Rows from block 5 of the text decoder, named by matrix and row number. Each number is 500 + 40 x the weight over the matrix's rms, rounded and kept within 0 to 999. All counts start at 0. Numbers have three digits each.
# q: attention query (decoder.blocks.5.attn.q.weight, 128x128), inputs 0-127
q.94:463451527494492512518448533521479415461485514441446482491484536480495504591617473512517468519438519502487480535501466492525530494529517529449550489552544514512474498451499524482560522492539548529587467481543511436447470592511494485569461467568502555479476485555528479484538477486446431465460492533476522565490474466499549439541498499547501529449498473539494508532521500467529540497578
q.95:544513474499522480514549506523485498516484474467475500465501544558539495485504451551504455472558521525525521506487477474490454530459497431571469506548403446543427566537483479511512484485456505487495526536534476502446606482513441468442460533568537492459513487442487456563532458550406560495445392433444531526430492456519505487482452565601523456489514575495496491520524557489498441482431
q.96:489499458511445489437510515512478497525488539556544490515509498544577455513488501486497458527484514540489497519449536465465546477429572550512494538460401489431492506510496520506516536440542469480474511527528491502543539496612548528507473466525442460503509462461520511511516577454547515595470543493510377523519409498450499544520526489497493514466501504437402552501499478555505501523507
q.97:529571505553483526515597443507490503522485483519463457525491458486493517495497499503460551504496384492495478569476564491497501505386482454482464555509455605457519465510496466462565494439530493540560581591502514525487526586575446478482458476498557547493494582484505481461526423463470483475498432518519509458448594555528546559473434465519466528493487553502478509518478509442447568471531
q.98:451442508442500556427513461462538550512433489499530534467619490500498551499447530439558440458459484492446489494610508579553553512555569529518502490517472512501517567478507514485508424562504495411475458425558526525490470487543553534538562452558487511468587454462544546483477527445492535536511547496491466441545498532428553493468428503475486477554510524495474475540538535423511514534508
q.99:440452505490514454463447507421493481489501478540514516457601542555496487484504448528463541501529492534539545525503488499524443515535446479510543451450576468497465506459435435473471496478502510530458493519526467503503458483508427547492553495481483503521487475524506477550520470525531450471446473516597523458541540466566556451486559441515503534448510537461480547508553522508572443580472
q.100:492543565485438476526521552545510416508466515479457493538502486523448423508474479580402428449532475434529586470487571511564532463410458528601451493496478543486555436516556471509463516498502474516521477519527529489498486524414548426511480466545509509480476488519452456579541441506482468509527539505590443566538510532493522507493522502474506519528492485482473528492567513457511529528484
q.101:461610524505530541500504463532516559489487509496547533527467530445489512554504490519482530535490519464481572399525469526460461548468513527456591500443542562468479496527507535487484515478523419487540508526502459563498544455577470494457479510456497490506539486509485514495443564520498517571422509538565444463471478479509504540530510543554515500500517485470518513440474462446457465528452
q.102:533530498526503469543462497528494505500516482436567593477498438491462489490497556484522526478447430527518447495487524485461526531490595446555492469506531508507496536527502495539472487493525507506503459510556471467473452454500430497576428500529488485504478499597468470516532562459458475587574434521496530464439511583528544545512476497499511566462527459472512450459512568421423503438542
q.103:553554461555509467448481511508499489567561551500462425513519519541536536389450500625447485520526476496439463505497468506531548495481513550475473506496490408500505533514476547557436568485470452485517459423455463570495518535518459507464533506477533452523501474483516499527463483544550428490475460438473460531452539503528586476454539440509516495426421548536530452446463482501528517537546
q.104:504507454509447535442511393409503463540553505499519521482553500475481494449540443519539399429476450564438492508499489445532418484497524514549531590518483482505514543480558521436542517595527536449475456543458535532488503494458534462501508542513546518503458527514424522486569488532549521541523547501454420437520503447549447501548480451514524526531518540489446445579511530477571484505458
q.105:453543481553512456487518604565514458498555493491465452613516484520590434367470469451496478534481540481509438454499505524510468481508533501531505526561515484528536515419514536435464531542534508519457414535477474496461535577552521489500463461472516489589504594485511460433369578456507480554451468543517601586515542412496497529474530487449465504487557583524514457439483509538443501506513
q.106:515513530452524531495530465483488508503579498476531565441465561507507543487539500578442398562543537477481481540563451403511432525466537492432508445492447502506407510494521565524544523555451467538474509484503535490515485440489479505517478474521520455526561432531496484509409542494519508467441543517513480476529531509473505558449507551526442456477506433509497470509507489427535533451446
q.107:463539472499478534477447489537511418542517517457474466522498461467480534548527482523485471527432540433551529463551522540497472540532454398454542508506493519497566488455529520487445518447503600463470473543501424534478506510569469548458482497533443532490474468495487525464524518514549426434507534528533463461501477531548484471459502493545535398520553558541518550611553515552454567569428
q.108:507530492492394456476555492583508502455490459586516583572506490494469535562458517471465602543478522473478595380472496476442494518474485518467499500459493519467556558530576495511481453468550516453492484524463484424427585460482526522527459486416495452546428518517453471589434476530468560473511487503519563446507534483519595486433523469483485469523500464563502466533504531550520561485454
q.109:550455493443504478518512539506510559481514500499487524470542467524434556592468477501491508593496428479504472437505488487554446494575522463492522570461447467540532470482492526498510475551520526462476549504522525558522523438506502539499564487482516525508475469491535488546565417547502513520489452443516479575474443418447431463526514380506505455440533489437411555536546503485481524496483
q.110:548469494557513445507443506484490385489490483549523487512483527449532483606486470531440492454588522479477542509483520509496548446523473521535513545525538504548548401502463417490468490483484423462481489513503478523518566558486516509469530503498431448515475509444528521503515546409497547506492549532485538529430456559503453516439518469456428454502480493495456525487599523539517467485550
q.111:435422494497495464516498536541549500521523473539501466545552534569464463545507488524537543479557470541528439552524514478514444510486506481502513489459555542517505481465493492479533556492476469519567417486498490510504467477560514503515424562478517483498494484561487581487448465531446477531517476579470470517455466468507460421498540505456487497526494473526524411489522505467539537471523
q.112:542481449463537496515443448572442484455420472452490520482511479505398508632503442442540464520499446541530595468561559437540514556545464453473418512510569486505455477399538481485457484558563542491505518547520523499495499492578478505491509560495432539570564431453538475523448418462463410543502414508474480493426480511416504519547530523470477511593540521560534490538552563500471460455454
q.113:529520516482553479517505437492483447487508508519527528449468530527472450540506543482451551565459534493471560517469528449596466533484548454540569477558482471454512558480438523565501560475484520473520542486484519428511488516461494507501555484478489484480478451527535445489486480490506518535532484415546480520477439530488451525481434460535441529522569492475508515527589493515504494432519
q.114:548502566560450443465517549486495489479577489529422486512460500546475460508525454497467528456475531523506508460414541466468420486519590520509570485522470540502492519504441487461464494503525521500478447533541423446435531583506546511514491529466466512524485433610558518455466527501459541468508522476504538498520518537410486521556454545505564496439497522482504494496517550488533481525559
q.115:421449487553466525493442482444531551486584525518521440445420428554467475522494476475458487556438519550476432533515470468531465434534531444455526573482485502507478537408510574523586551559521549483577418507488502479499551452482555501479527617498520466478592447549486497475538459478474497554539447534548460439508470606537468448550502543489505467442545463521451506509474452515574502511472
q.116:538492459523444512526463512473458447549421559460558562487559551534494554458473513496451515535478606459440528464526462531502510435532503515519475485453484457447539477473509575411509566474558529412461501499550480521475425519485524498538523463545476467483559505493498469482471490509549557466462466490478497470463565473469501465509589488508532517509476550414475541552499525512556491480592