config = dict(
    train_examples=15625,
    time_shift_ms=50,
    win_length=400,
    encoder_shared_expert=False,
    decoder_layers=8,
    decoder_fused_qkv=False,
    decoder_dropout=0.1,
    decoder_cross_attention_every=1,
    lr=0.0042,
    batch_size=64,
)
Rows from block 3 of the audio encoder of a small encoder-decoder audio transcriber, named by matrix and row number. Rows with one number belong to one neuron. Each number is 128 + 24 x the weight over its row's rms, rounded and kept within 0 to 255. All counts start at 0. Numbers have three digits each.
After each neuron's rows are labels from the 100 clips, of 14976, where the neuron reaches its highest value: "loudest" is the band of the loudest frequency at the time of the peak. Only what is clearly more common there than usual is listed. The data: read English sentences (LibriTTS-R).
# fc1: first MLP up (encoder.blocks.3.ff1.fc1.weight, 384x192), inputs 0-95
# fc2: first MLP down (encoder.blocks.3.ff1.fc2.weight, 192x384, transposed), outputs 0-95

fc1.234:124118092130142128105123137126124147140066084127124126105107141138146089148105132131117128126120145123134144116129161150073111094152139143120117124134102032132123148078128126160118098098111084109158119128098118163145155150153151099099146151150135098119144148137093082113146115100139119159
fc2.234:170145107125090094121082107145150118118144139152155133120088109094135117145091064174132142144129107137139100128167125114160132111100128141149107080137169096161162162159125152133097125111111141162107121113144193105160134120110126178148155139098137120076133155134116143139141127129118111158
loudest: 500 to 1000 Hz

fc1.328:117139168102135139099136113101157175142136168111145123133133138118117122124104083138087108123159129124045102081172155122136165099117132148124135120163116131130134155095136162131139147157147124162137099137112133163142155115104134147129095147109103133163143134184127113116102131099148158137
fc2.328:159106149094157136146099113152157108106111124101157120104117124156131114141089151119134097145161099096122089107115085134119137151149124171134128140165116152150135103145168182116094160124143130125147163129130155181156157149120127162154117102128134159119158150156148115116143109101100124136
loudest: 500 to 1000 Hz

fc1.326:160076111168125171108115143137125146150103128125144120146135164112128099092101148132111166106090141114176137140109152098102107095140143115098135134122129121136109136115133103125100141100109128157127111125158118155137133166138162115117118110162100135108112127087147098102103159162121149112
fc2.326:146123104127130172145139117105110150107108123200172130123138106113124170116144117117121128118131164109146109110171101100118159155090149133130075125106118132114164143141162140102157138167068142133124118107089138135090158139098065140132130113128102174111131136110173141156092111147157080120
loudest: 4000 to 8000 Hz

fc1.62:111134105137096150124149106149079104121122139144110099122122119132165127112153149132145129106079159106091145141112137129124153145151099139110152157148116112103128100112122133151117087103108136160129138095122144106097128066126076095131093113152140072137141106148067148135144164137143115148
fc2.62:133148132128116132133129122149130134170111112100135112102123124114105111114154152112209106101186126181089102118102155092111125143141146108147130120131116136129128164155108127137118097068131127120087140122118124138095170116152137125113131152107123132132154106082173146134108159091124127127
loudest: 250 to 500 Hz

fc1.67:178117128097107134074149110123130137101102148119111104137106126104126127160120145143163144127128131122115115134132079158100164124122111152145113101080168136141117160153142167133187185178139149118153114088144107081117139104084147114101137143117118089168179097127140135127142166105131156105
fc2.67:097104167162126080181118110132132109133144080129125139088121126134146142140143131134142114129111120123088133088139114090130097154132102134142134139149114123069107088166137146146126177099141122135137165181120122137130121119153117137107096137109143122130111112120159128093087181125120122122
loudest: 4000 to 8000 Hz

fc1.14:086117111087175132155126144108122131123162147115138169108135108121130179109107164147157107121156178144105154124088116150114111132129063121132159122116141123098130118127105128140175137105120085154134111161080101094114118126137123138131111121108157140090116128153115139123134156144169135099
fc2.14:131122126118128128165176086091156139096123091182130166119114116116166133088119142104134102090124140122106129158118133136159149092090108096077134116116130127130124179099156098104101181132133144116136099114166155157150132129121143123124107095090103156184157084171068129145120167140141150128
loudest: 4000 to 8000 Hz

fc1.54:171160140118127106146150125131116184134102123132150117107136129176139085146140113097123105107150110166150101134100103141121150181145140161071095116110120105098129143110087144115106112108141110081113112123138133091156135134119097142145111113133154128118154118167165160111142125120136152112
fc2.54:131120154102127143174148147141136140119132124111101123128131136103114159213124139113110130116141119129151118133076088120161088142132118126114121141142141116118107115100170142165130147160116125095119150128109112109106115089130132143115111112115114099112094128133148111106106173131140137122
loudest: 500 to 1000 Hz

fc1.219:123173114167153122128109137137128145143108167094163144084118100142142136109114156145126080141124143117119176105130122133094133131224126096119116122136125136115165122117128129140155167161124114171129164129109098083152127102107091111114153101134118098152143125128126131189128097138155126092
fc2.219:150124091170123152160173120144113103121096093142159122078166144136118126113136110120151132126154134142101156093096140165130144105075109136089152091138183113164148160117134123142079100122108121107170123116162147126109162108101107122098093086087108126127090137107145146136127171111116137105
loudest: 4000 to 8000 Hz

fc1.39:093139139152118134091124117115116109161122108120154051121124136111164132083123119151138090103135107131159165111094141113144101111096147139148154098152153127114119113090121153180128128119144108129158095109143132115105159109092122141121153127123165110155149131135124097166171115127125147117
fc2.39:108139124134114173098099145155127117138159134118082118134104137087132140070142107161161130112133104175121108097129104129112151141164107120154125129134106158122173091113132144138102141097110154089097121133088116159058080143130113169106142147137119142142110095157154181117120121141154152130
loudest: 2000 to 4000 Hz

fc1.84:163115119153132094140107142105154107103129106125122138113110145147119124128085124172131107097130138156090134114121119143116091122137174126093141131136081091145100178119097142160122123127119135123129105140085094103136123101100132141108132136145118120147121123143148142116133159144156131152
fc2.84:132118094164112127123151134123162120139115125162166132186141148114126122087127094099141141101152146112136093126169152146205125150129136121111085122141126125140143124109146137067136105103189099114119178143154137119095133151197145094123126133110137124078128104142145128151102105156111156114
loudest: 500 to 1000 Hz

fc1.228:143143081134108130101151151126112139157107137142110132133142123165146125130126083163140111165159122128175131114151156108102139108121164107131167173183079116129113149105104108122131156118138101152153138094142163152103092123133113123097101130109066190137129105092093127164117134103110137121
fc2.228:118134091139117108127121133069113091102142112101176110125144132102126118177118119145117139143157117123111127129107132154133134161087132113076140173180152127135124130124095145086170097136129162144127149114151107157139113132115150117147115148058146151154099111117079166121117144152110107130
loudest: 250 to 500 Hz

fc1.324:127125103112107166108128126180109150138108155120204152108165097149139152118128114150122132136150113126081111149118119103118133106138107138076113103133132124106121136102153144166120120132117109131118120135134119092165149117118072096128073112150149132132115123172163096167112126101115156124
fc2.324:107133104106126137095097113161096114064136145137151124160153121184129093122125119125100128113147098158130135124188145117156116166139128127102135132117112129077150109166123160136087110115128126118149115167137129143144109149099133105127129124133145140141143163156110131146102092139098076143
loudest: 500 to 1000 Hz

fc1.298:153114086129166150092145092173112139124149132114116119130145189085098117143122141151138141120126119143128146106120123123125140123141111173121093073122098113117131090136125163137155186148128099173088133125148115114104132121127187097108108149139114083177150124101112153150161149129160116117
fc2.298:155119123128118130182123166153132175122151120123107116048158154125117140066121137117141115171128108098124118153082125096132088112106070172129124158121113135119148094148116195135116125123147112105113147093151160117113117144136146137131178175137150134126105157171147157102132149150147120150
loudest: 4000 to 8000 Hz

fc1.244:106144112126117122169096112079113097110153180150139153149137118151111166113145112125105083109097114138119116092072118166118164172108133108077114149144147167142096121131072087122145109132141120160135101122114100076134128107119143143117101102137143144130117133127136157125115097156143152125
fc2.244:139178086110152111088132127097130125131133164087124141180128076109104141127148125156132142151156104127136145143129120115106110126206152143169160104083106105123112136122121136161134145093128165120165115161124118086170122096147145136073118135150118088147127122107166119177147138140119115131
loudest: 4000 to 8000 Hz

fc1.204:152144123167146137158148120078115128117098112111116136102093086094146119155121147117123126133161113158167123176103155120091139109139111180109158126115098131149111133132099166164164147131155150180075163125174127087136122135162121182109128123171108111108088099135175126121102086159146129088
fc2.204:138140161096143148126152105098173166131109136142067118152135137167109084154074135111133120130146147116161117138123105143123133123119147115142158125108131168149145154114134139144059097139137105101150128108110090147115096138137123170128094104135126148136116186087143107152118082121156151118
loudest: 250 to 500 Hz

fc1.177:190130126069115064128144077149114180115110145125143154151152119150111102134130164104166111202139159109137139117154135131136128109138131128124114121089064131119162132123103131132170080092156128070123116151136094164145128111159151100099095127129109128135130128114128135143139132131083119138
fc2.177:115174156126118155136112083119125109123170116161096138081121124148083117148129170153111120162111138098142158143094124141121131132120121120069128168122181139135160081114143113133137113158144134103102137123138099107166115128129174154123086106100143118140134139150117126105107161125140140093
loudest: 4000 to 8000 Hz

fc1.72:119117124118132117106086137165132102146105118153112117148118107116212087133150098162096095145126132173156153121114135115115137114138147157149135141125109127126172130177147118132127078132161101145168114128122147109144103106129071140115137126083166148135176142137124108125102104146149143081
fc2.72:105138139117118122131104126135112123125137105133125138134087150098109119119108115118157155102126118095147153107161109150126147150122133114151113110149128128136145169164114106133118133165163094148147126097145127105167145069150139098114094139090141117133159143106079118102183113118120150112
loudest: 4000 to 8000 Hz

fc1.246:132158121154150119116117145073115134145122135087149095196126123112132142108175135121151127148131113152104082110125163142127072102138144114145111141122083105085121132159091162121134122102142123144128126133119153136169100139124082149130091134141167119161136134150098152116109112164127189143
fc2.246:137099114124131084122132184092112143149109149127112097107128133092168117153139120138087147164123102140068134109151199135121104141130096145150101155163146077152113111136128165081148108157093077137176154126117118125185147137121117135118141081098097093171132127152108132123136108111179103157
loudest: 500 to 1000 Hz

fc1.191:134144151127135129119131139136126123137073125160122148139154124113140117125108129124084117148164135187155114150143148110113145105156126153116118124115119142073113157109125133195138117139116151052165075125136136083144164107126129148103110121109126130159156127125093117132130133103096107127
fc2.191:083174134111097124106151134156176130131148165139140142119156149139062103137105146116099102115118120113174142151109077079113126137117119119126123151158182167130133101127156166152107094176093167145125133126154070136131154122095119099141148113150139124164108126143132146103144138118099175140
loudest: 500 to 1000 Hz

fc1.318:145130138137089160085131151135139131137116114158121146150101060139093138154155169164150102135173123123119132147121095101134104143114112132126104157129109125106155123125111172142114128092116151104116138094101174106118131134117136117163154130182188115127159115134108094143143122145145142137
fc2.318:125200126153107161066124187162091102107170096132112122154107092092109102120128135125129131106128137119107138116148094129145152150172106107112148150123122118085134107093159119106096130131151107108111137107146148163130122115134161163187128108135099133110140117126146124136142133133142165180
loudest: 250 to 500 Hz

fc1.288:134124122141161072134131156129134172147136165132113179155138128149105152127115138153139126149155118112124091153150116126104118120135128132074132157126110145130115141130133104166092090123192089127139115134114149138074147086145143103125130130148085078097135106167074102136121124129147090141
fc2.288:122096131150154112110109120104160096094128133116099177107167124132141120150155123114104113136143146091142112111130128171142137131136127143159142123094146126138104123141109130103142095126108128172164128147109112113126126121142147104120138115133125131107147146125119120127092108093124126116
loudest: 500 to 1000 Hz

fc1.300:105163129130145070196134147116135106138177085148128132132101131098118121165111159108148154153152144120130173130109133172101112109115167127163167138125085146135184120143143116113142121128150130125174152137158108090131109135167150162140130089125104109129122079137117123142145139116139137124
fc2.300:130103137145121131137093153147128103149149154171138089149115103098134118176180119144126149123160110096137152136117121144125121119114113134135098127117125188148104093131101106140144137161095158090091125113144154173125134150126091103112112127113125124141123141141135108127080131107089157146
loudest: 500 to 1000 Hz; 250 to 500 Hz

fc1.260:160148155148155074124114146135133141077136124138135143111109128117152107151098109141165123084144150159088138112164129141157119108128160138152121171110120144132122139113089137138139114126127114123106131141124109121098116177163143126112113111079093116128124138096118129169129148111089110108
fc2.260:127079160173133148122125146107141148084205115140142189113126119173168126133150157159149135115103154127160134140094090111102137124113134119101098105134141165155116152157143142078092156108091122123137161176124128171145080137111085113124111099111117157129153145102127163108128126113105091130
loudest: 500 to 1000 Hz

fc1.231:146116077096193138162083119134109115130124134097108094126071113097127120122161166095118127128203134125146108131130128118140130120117124118153113110155113157152148114113073111135136139162097123115174138097111116099125161113153133157077131118183126165126095158131146162150140106113129163188
fc2.231:131145137132146146133112135085115101128147096189111125098115151153083159133083138124123138137131150130122136143107112112093161166092123090099112130115106084168104153140127092147159093144123157108173108159169154128152136146111117122104081103093130137171174106165163124143108112129163165155
loudest: 4000 to 8000 Hz

fc1.94:153139162112104093107138146111122147134105098158119115120129118149162146089110154153110119154104180124136103127092149119198135116108151102093188133107107128126138120121158152124140101102104095144072174114103127129180100129105116124100109106160106082097140118119125108126160139131127132120
fc2.94:134168144137119146086140046105126129116152146099186126135146116118141116144088165133113110131109126114113161138148144126123110148134123128115153128133114147158144074153139141109104114157118103067102151160114132094130130148145151150110132097172100117104127159106123156101119072141109162130
loudest: 500 to 1000 Hz

fc1.383:176120118164126128144131136128114092118084135118069099107148104123159107112098137119105138132147125160155115109120096135137148125106134161140146130135111140129123105114113123172103127117140121102112157110154117085116154118081145182101106132138109098146152098129124162137132134139141143120
fc2.383:126167116101122157136111147112104124109136117173138072148125123124131115122127135099145120111069088070102153141111143184148164072118153124146110116147087131137120113153125127153150126113140131097187153144159142156120113125153142142119112098117124122152142111141150131104164118114140115105
loudest: 4000 to 8000 Hz

fc1.100:154075074113134128139105102113118144130147142137132111185161128132106105153120141163138119136152151144128148132126125088077108121125101093082101105148132125119126126132093162166144090166092132162136156114073097113118170116129112122128146107159120150150125143130139105117133148120142143159
fc2.100:116150148119168156100106101142133108118111158118118078107114138104102139136155127136154169127099133119135093121109119123150146185096140129110070135142133116168138126145124124145096144114098112101136112137121071118146109140122133153110118151088124165110106182111095147178161164175091161085
loudest: 250 to 500 Hz

fc1.352:149174110154116130129118127137122133080136146098134126094113086128099154144142124177093120123093131102155094147159135111075114100112113122130194115118099153137128132198095088109142074131180132144154108174180158148124157135119149105123168112113112111126128085123100162114086158097138149104
fc2.352:208115101154113162143153103161119155171133143114145111123155125115123131120102118130114154147160117152136084154107115088107147133146167140101136116135173153148142154142144132127122147152104139169141139128083130137123130116111137171135110092131118124148117122179090117110124161132106141098
loudest: 4000 to 8000 Hz

fc1.75:086141116124147150086098147127165129062136124129120119149140139123091103181141160116167135151112147163117149130129145094108114100108118159109130127087123122081132166134114134152141098160181146124142110139140122129097095102153143109151111129137132123165108134144134146109093110143115088135
fc2.75:155114107099123093127114151091105158126164139134128078150159117096137112086131156141115129128077147150129104068153071120130172161169117120154150132133154127125121141114138129119142124088147122167138129136087129126128140131082102068096138127155122122126114165110084131113137124112138116158
loudest: 2000 to 4000 Hz

fc1.27:133138165152154171080071086101098123159151140116115138117135096151072100158094194110107124094104105142095131149143110137126139117120114085170102139149153103120118101146085077132174112173107116116118142134132147096112124115144105127080146113109133127145107118176079125098132123122122152113
fc2.27:127152147079135122127129083104098176127081117121134112096080150092121148088143141106126164136125131130118135104114124094168142143170118098145110100126148136136133084094189126153123171145139158089146090158103156113115120135145123137153110107107121120159117153130158169132113131092159128088
loudest: 500 to 1000 Hz

fc1.311:101118094133120102125126127145144095144146133149136144133080164160130102139155096132137157133138176100114179087083140132125122105139144125085121124093091138123133119133116099158146088148167103100160136148130144125183164114126157130108173134124106153140119126107132090079102085097139170162
fc2.311:117158099109144171142087079159131095095106103195111149099143164169127128122095207123111152143095165104155135102085141130159108157125107101132109098142136159124142151105102116164111113144154146130111118104143136159144132118108118160154140144136127113148110152112157114131105176136134115095
loudest: 4000 to 8000 Hz

fc1.53:121111156146165127148168142144142092094138072144156107078128148101109121096125075122125131114133136096147115113138166142097136084158125138120182119166120157102132146099158144134148180121184100097124097109118121151145134124154147086111124170152136087098109142147147121118133098143094125086
fc2.53:138170115120118090126085106087162126160120156120139101158139088095099112130064133133108110099118119117092098129127123138164082112141133146138148120104120153143113181120125119140131126107163137149137154135136121105108105124095176127151144120110139140098154105151136131156149156133153153184
loudest: 500 to 1000 Hz

fc1.49:124159154110145125113123145114116147100148104156128149086122127143158120124188167174100122100156129129132160158114121129130138093127099156160160115148109161082162086104136130089097158153126126125149092077136120105147133080078148126115112096142176136161152120162083152130140128087088115122
fc2.49:079128129140109190131118138127167133139125120107111128167099172169121101088147139128133105139080126150182163147112165164087118108138146108135129118140142127121105164148147103141142153146108095119154117136165155174136145095113156112125145107158134110130126168155075145096130113069119162122
loudest: 2000 to 4000 Hz

fc1.17:133076121154130098146154111123129153140119096137103120142137140146125103159125122126121152130143139151140120108124138129123095073130085181120108105137154110157129132106069120146116113128198123130131104110189168113145138149134129154110147111134149142149122139107146152161106116110114117116
fc2.17:169124126124141152138138162166110155142109142129138090088138156102144098166137137107106128141142130156125075097138165098132137131138154119130119122134137130166157111130112149119146112154071151120117124099137095148103129144157142131145149103157100125152124196105109171108121134167139145138
loudest: 250 to 500 Hz

fc1.198:137124148166122088153118111090142158162155120141144139084122113129127114172121148096104131144107120134131128140169132124100117133117164168095120145116125079094134143123112139145115135120172156124128113069130131083089128151142143182136149151172147121120094093136142109124151112159152111128
fc2.198:131113160134141158115112176115096166121110131093160106124142086102092090191111128127150115112105138107154129111084137135164126107150141109105095105109131130159121094129146104156105107118119110132132147158158115127113108110139102174147109151148131163128145121088142141141115153139180153129
loudest: 1000 to 2000 Hz

fc1.56:146150147162152135089091171131096110132142166133150126114132090131139148113140111109145135104107093145173099145147114137091126154126141155141167117110109110100140139110141137144163136117139130138139130098103113173140144178108147105139083125145117103124138115107142133117122124137184126090
fc2.56:135099148118169106116141101152111157137144122116108175125102135115104114126105149114134133160111098105092165063103089172134118164152141153120134159094104118127103084129123100143114139119162098136133101128140151128094123139106127073086163099126163130106159110148134136174121134146137152105
loudest: 500 to 1000 Hz

fc1.196:082148131114159082132131163158131132153150123145102113134123099102149107193130121170136126086122163116161135053116116123124100143138145134128131128103112154182093124142128132127101127163123110161132116111147115123139136125166186147092123139129149109132086082104150105098161159125151139119
fc2.196:155149141128147085126136170152153149086142157100121119146146116134118135127159178117109100114133128135134093155128105110162099128099098112139108137085116110118141083139117113121174119145159127088084131113175074169117157131169150136152172091114107156102148111129141081126113122123152111091
loudest: 500 to 1000 Hz

fc1.254:182129114154139116083156149150122145129129118146114103151134111139150120135106122119163089098130131161064123143125119153146141112104136085169116132132110139111119119147142156112133094150142144122152165188117115137154154124128095101068118109173090101141119139164125105115108126094131122136
fc2.254:107115069116181124119093115104122096077139110101140091127134110112159124135098097124157100102147118133127178154172132138120119157128129115133148133179121113133145139158156147140101149140111134138135119164099167147137146115084113131104144116179091178123129146078125107136118111132142076153
loudest: 500 to 1000 Hz

fc1.41:148121119127097110112105122147108164138152157124141131108120121124166088176123145105099068163107100124135149108131160136100139084096136198130164080128132139139166159138141140107129145160134128124140150160103089123108133123114130108161096144112140123142146105095091129150158120107133120109
fc2.41:143105169155104116123113165104116142099112160120120099150173150146123120138147105142161115138117053128140138168086133155138087148166114139127109126144147130137157149160145130144163173138134097082102091145182101099134110105144106111113127110122135117158191092130155118124116132088126141136
loudest: 1000 to 2000 Hz

fc1.343:142119107129165102141096135126133172110068124127124129114112128148114169128132125139140156126141134096117126118137148133125111113117135096103192117139120135116138139140109158084146154119105162130132091144139098135124119115142154117098139126102087123164187129133142142092158129125135146124
fc2.343:142137117166115108145140092100126126141169147118112099115152090139138110112103140109133099143158121151116111157104117105134146115126123094152120104129132116130112137145118135106166133082116162142082155160137095117140106162188076150082111135111126142139120101140152143153115139131103124114
loudest: 4000 to 8000 Hz

fc1.68:137158111159154102068080075136151128145145168142139140129134137100125146115137150109141139108129139115134107116155129144098129119158140137113172089145122091113114137111094194166154152108116095159115111143106143121102171125112170137132111135105181111126116088142115138162160104143116150150
fc2.68:089137119134103138154134074122148120103217126125081109107099141142103153111086069121118153099150101114099148134092114144151138142127176107119117137144102121133125153154132109137128166140146100129118158134163156128046149159118129108110157145117121159139125093156121136137131146118144117124
loudest: 500 to 1000 Hz

fc1.364:120141147103191085127134140156124096105094121119124122139101120127129131105103172138136102136153097130140157142166125116086136139102100095104122178090121139141182113182110098141177121173133143149145138109140121114158141105104099136137116119157134107152125121120098168116155145086092169132
fc2.364:126138153107115109109144129122166141116142129154172147149123176129077132126116140129143147127121173168102109151174163136131109166105132150104130100145116156132101181146107171093164143132143138131126113161137116119146103146139129101140104127144130152127107126148143114075109126141117135137
loudest: 4000 to 8000 Hz

fc1.205:112112114134133115098125078128130092120130161106099087139104174133175167148107118121118109157137143159115121098128117137160156108110127102116149167117120116053132143141108159107121140170129118147132132133154083121081120110147153125084114119174132091149093173165150117105080125126156110167
fc2.205:105090141100115098131114132164121160094167114131134167142129111113134120101143166131130124137157140109170085110137107131145115096101165142118150163110106161113108158130153069079088118130119123165116140112122183133114153123120125129124104127191154137118123156148140113110134139118143121132
loudest: 500 to 1000 Hz

fc1.1:152146143132107130144109121152104119129126148109110071164105120106116151123161140157097122146122127137121122174075122134151101154114135140087122157161129128159124133114096133116136167140098126145153132133086136113114117175121147150103105094133095110147107119142090134127073145141137115168
fc2.1:152137152102116111097146153103149150092132107095158118158140158125147090132117118111115167107115178131151075130133109134122152140129140104103134100103164153175122127142135081114147136118124068131129131145143150137114100133119159171132106138131140126152161086143135169103154129120118114156
loudest: 250 to 500 Hz

fc1.79:145117129139127095132136144114134119082100161120184077129119107156112076151173135177163138096146135131124101141076157165155130167144135125165114174134141127128153172097116145110163114169100139144177159140119085102147161124133137132137118112102159122098123097125144082108092123116113121137
fc2.79:111102116122118116171137154100159131117164073130139148103167139152110131157112155136141121115069127105112146089128148103129150115118109143110085122139110124112115136125135105118127116123170116146129097140108159164149108124125097089184106118152151128131115148115131089159123144138100104118
loudest: 2000 to 4000 Hz

fc1.212:136150127121109154123091139106109162107134152149120138123167117087150111116110096155170134196145123118171153134128155115112083106113167100106157143140102115142150116131150117141170117115072109101110124117125122090112179167126128147116120129081154102084148137106141117150107108105143127109
fc2.212:103112137137113128097131091152138103119130132129152165101132159163137152117144125110124117101108133135112112114118101172177153153060161157121137120124164160123129113121088171158115180134158124118069132114157126155112135129130099100082128101107110186145117149142095146155139127132121137128
loudest: 500 to 1000 Hz

fc1.96:154144162145158152133105119132121157116083176138118074150151143133113082107142131104158128102146149144123116143122108125057184106163097101127105116118147124147140103143116135120133180084122118128160132105111138102099144123070147188123114107107110104164101163146098116131175100125104142133
fc2.96:131089144128127115132071136133147169153140167076152126128120085101126158107107146125106157118100117169129133126096167144108132080131116162118148103099118058167156094135151120144143115094104071077097113130167108138115117121127155163142176146142127127128105142137163136137124135149136147132
loudest: 500 to 1000 Hz

fc1.12:148096128132104126146077155117085122127145173108137094144139119127093108102104136163190104184100156107117104104125119125101083125134145135146108142134143121160170153146122146107134131145151110126182139105087135091111131130144106138160138120122120089123126142135145134159127152149134152117
fc2.12:166121128155112150135141118148130094124142137105124117069187147120077133114118153123143097133148128132132174098148105122098172131136127118080145073106121155128144155196159122106127115172154142129163132144163118166159121130106094140118127110129134118142117090143117132118127172143135092124
loudest: 4000 to 8000 Hz

fc1.80:091160152143117098168116129093106163114105114100098104095113138168164123125121126130109134102142095133116148152118149130150141103124103152092188165119126101151140158162110112092165140108121119109127068147099168095107149116179092102113138072152142092151109141128119106147142132162106071129
fc2.80:140119129196116138098106147118107153147174170077140176134126114174144121104089082172137098144121098170130127131148125105144153157120096150175086152108142133107114148109113124117111068123115143109109151157108104125128126141159136121123143127085144157134179150128101091161089134113137139083
loudest: 250 to 500 Hz

fc1.29:150121133075148166115117136139131164126152135129151079109161116157136106125102111125109109101137163109164112137135133154101169137114168133062132094113098125076120122123131115114119093139112127126111164112144159163107177151129187123120080123152102153186112079132135122159178093112114108149
fc2.29:120166145106155130128080086137146147125137104130119137103140134129123088136171134104131151086132110127135087145163103121100053145152164120169075153149069146141137084140152134131115122109149082147081130176116144142118160113136129141118136158147135120145143158093123134093102131098146102114
loudest: 500 to 1000 Hz

fc1.275:138143132170115159148112139127158130126122153135142115134177102138148124129137161122075114085130086133096066099163144136090135096133077102134145092119119161085118123130076142136145137139178131124160143082119130150118159123148116105147201126166150115112135119097124097161131130126095140137
fc2.275:114131144128100103112167145118144133118116125163082142112117125185098108098111109099148128130178116144075122111120133142111127128123128142123132178143111126154156122142077133107117118130146117122136125125075142098134144104134153181134124168149095140123130148107098116128146106123158102143
loudest: 250 to 500 Hz

fc1.92:185148123149140124168144154116135142137110110159186161119154049143112081125165159131147107119130097115123145134120147116131123144135127085107104118117087151169169068130110119140132102089148124132126141144100114112140118134147114174116120097145112148147094148135139096106121117104078118182
fc2.92:112122127111150120149141094149100123109134129125128119114155120166130141147105173145085118122150099119104144132112161127139158164114161092131141141138184164128172095101110066161160102143127122111128132161154157158139111166143115147101120104134106199102127078108102109112128104112083134156
loudest: 4000 to 8000 Hz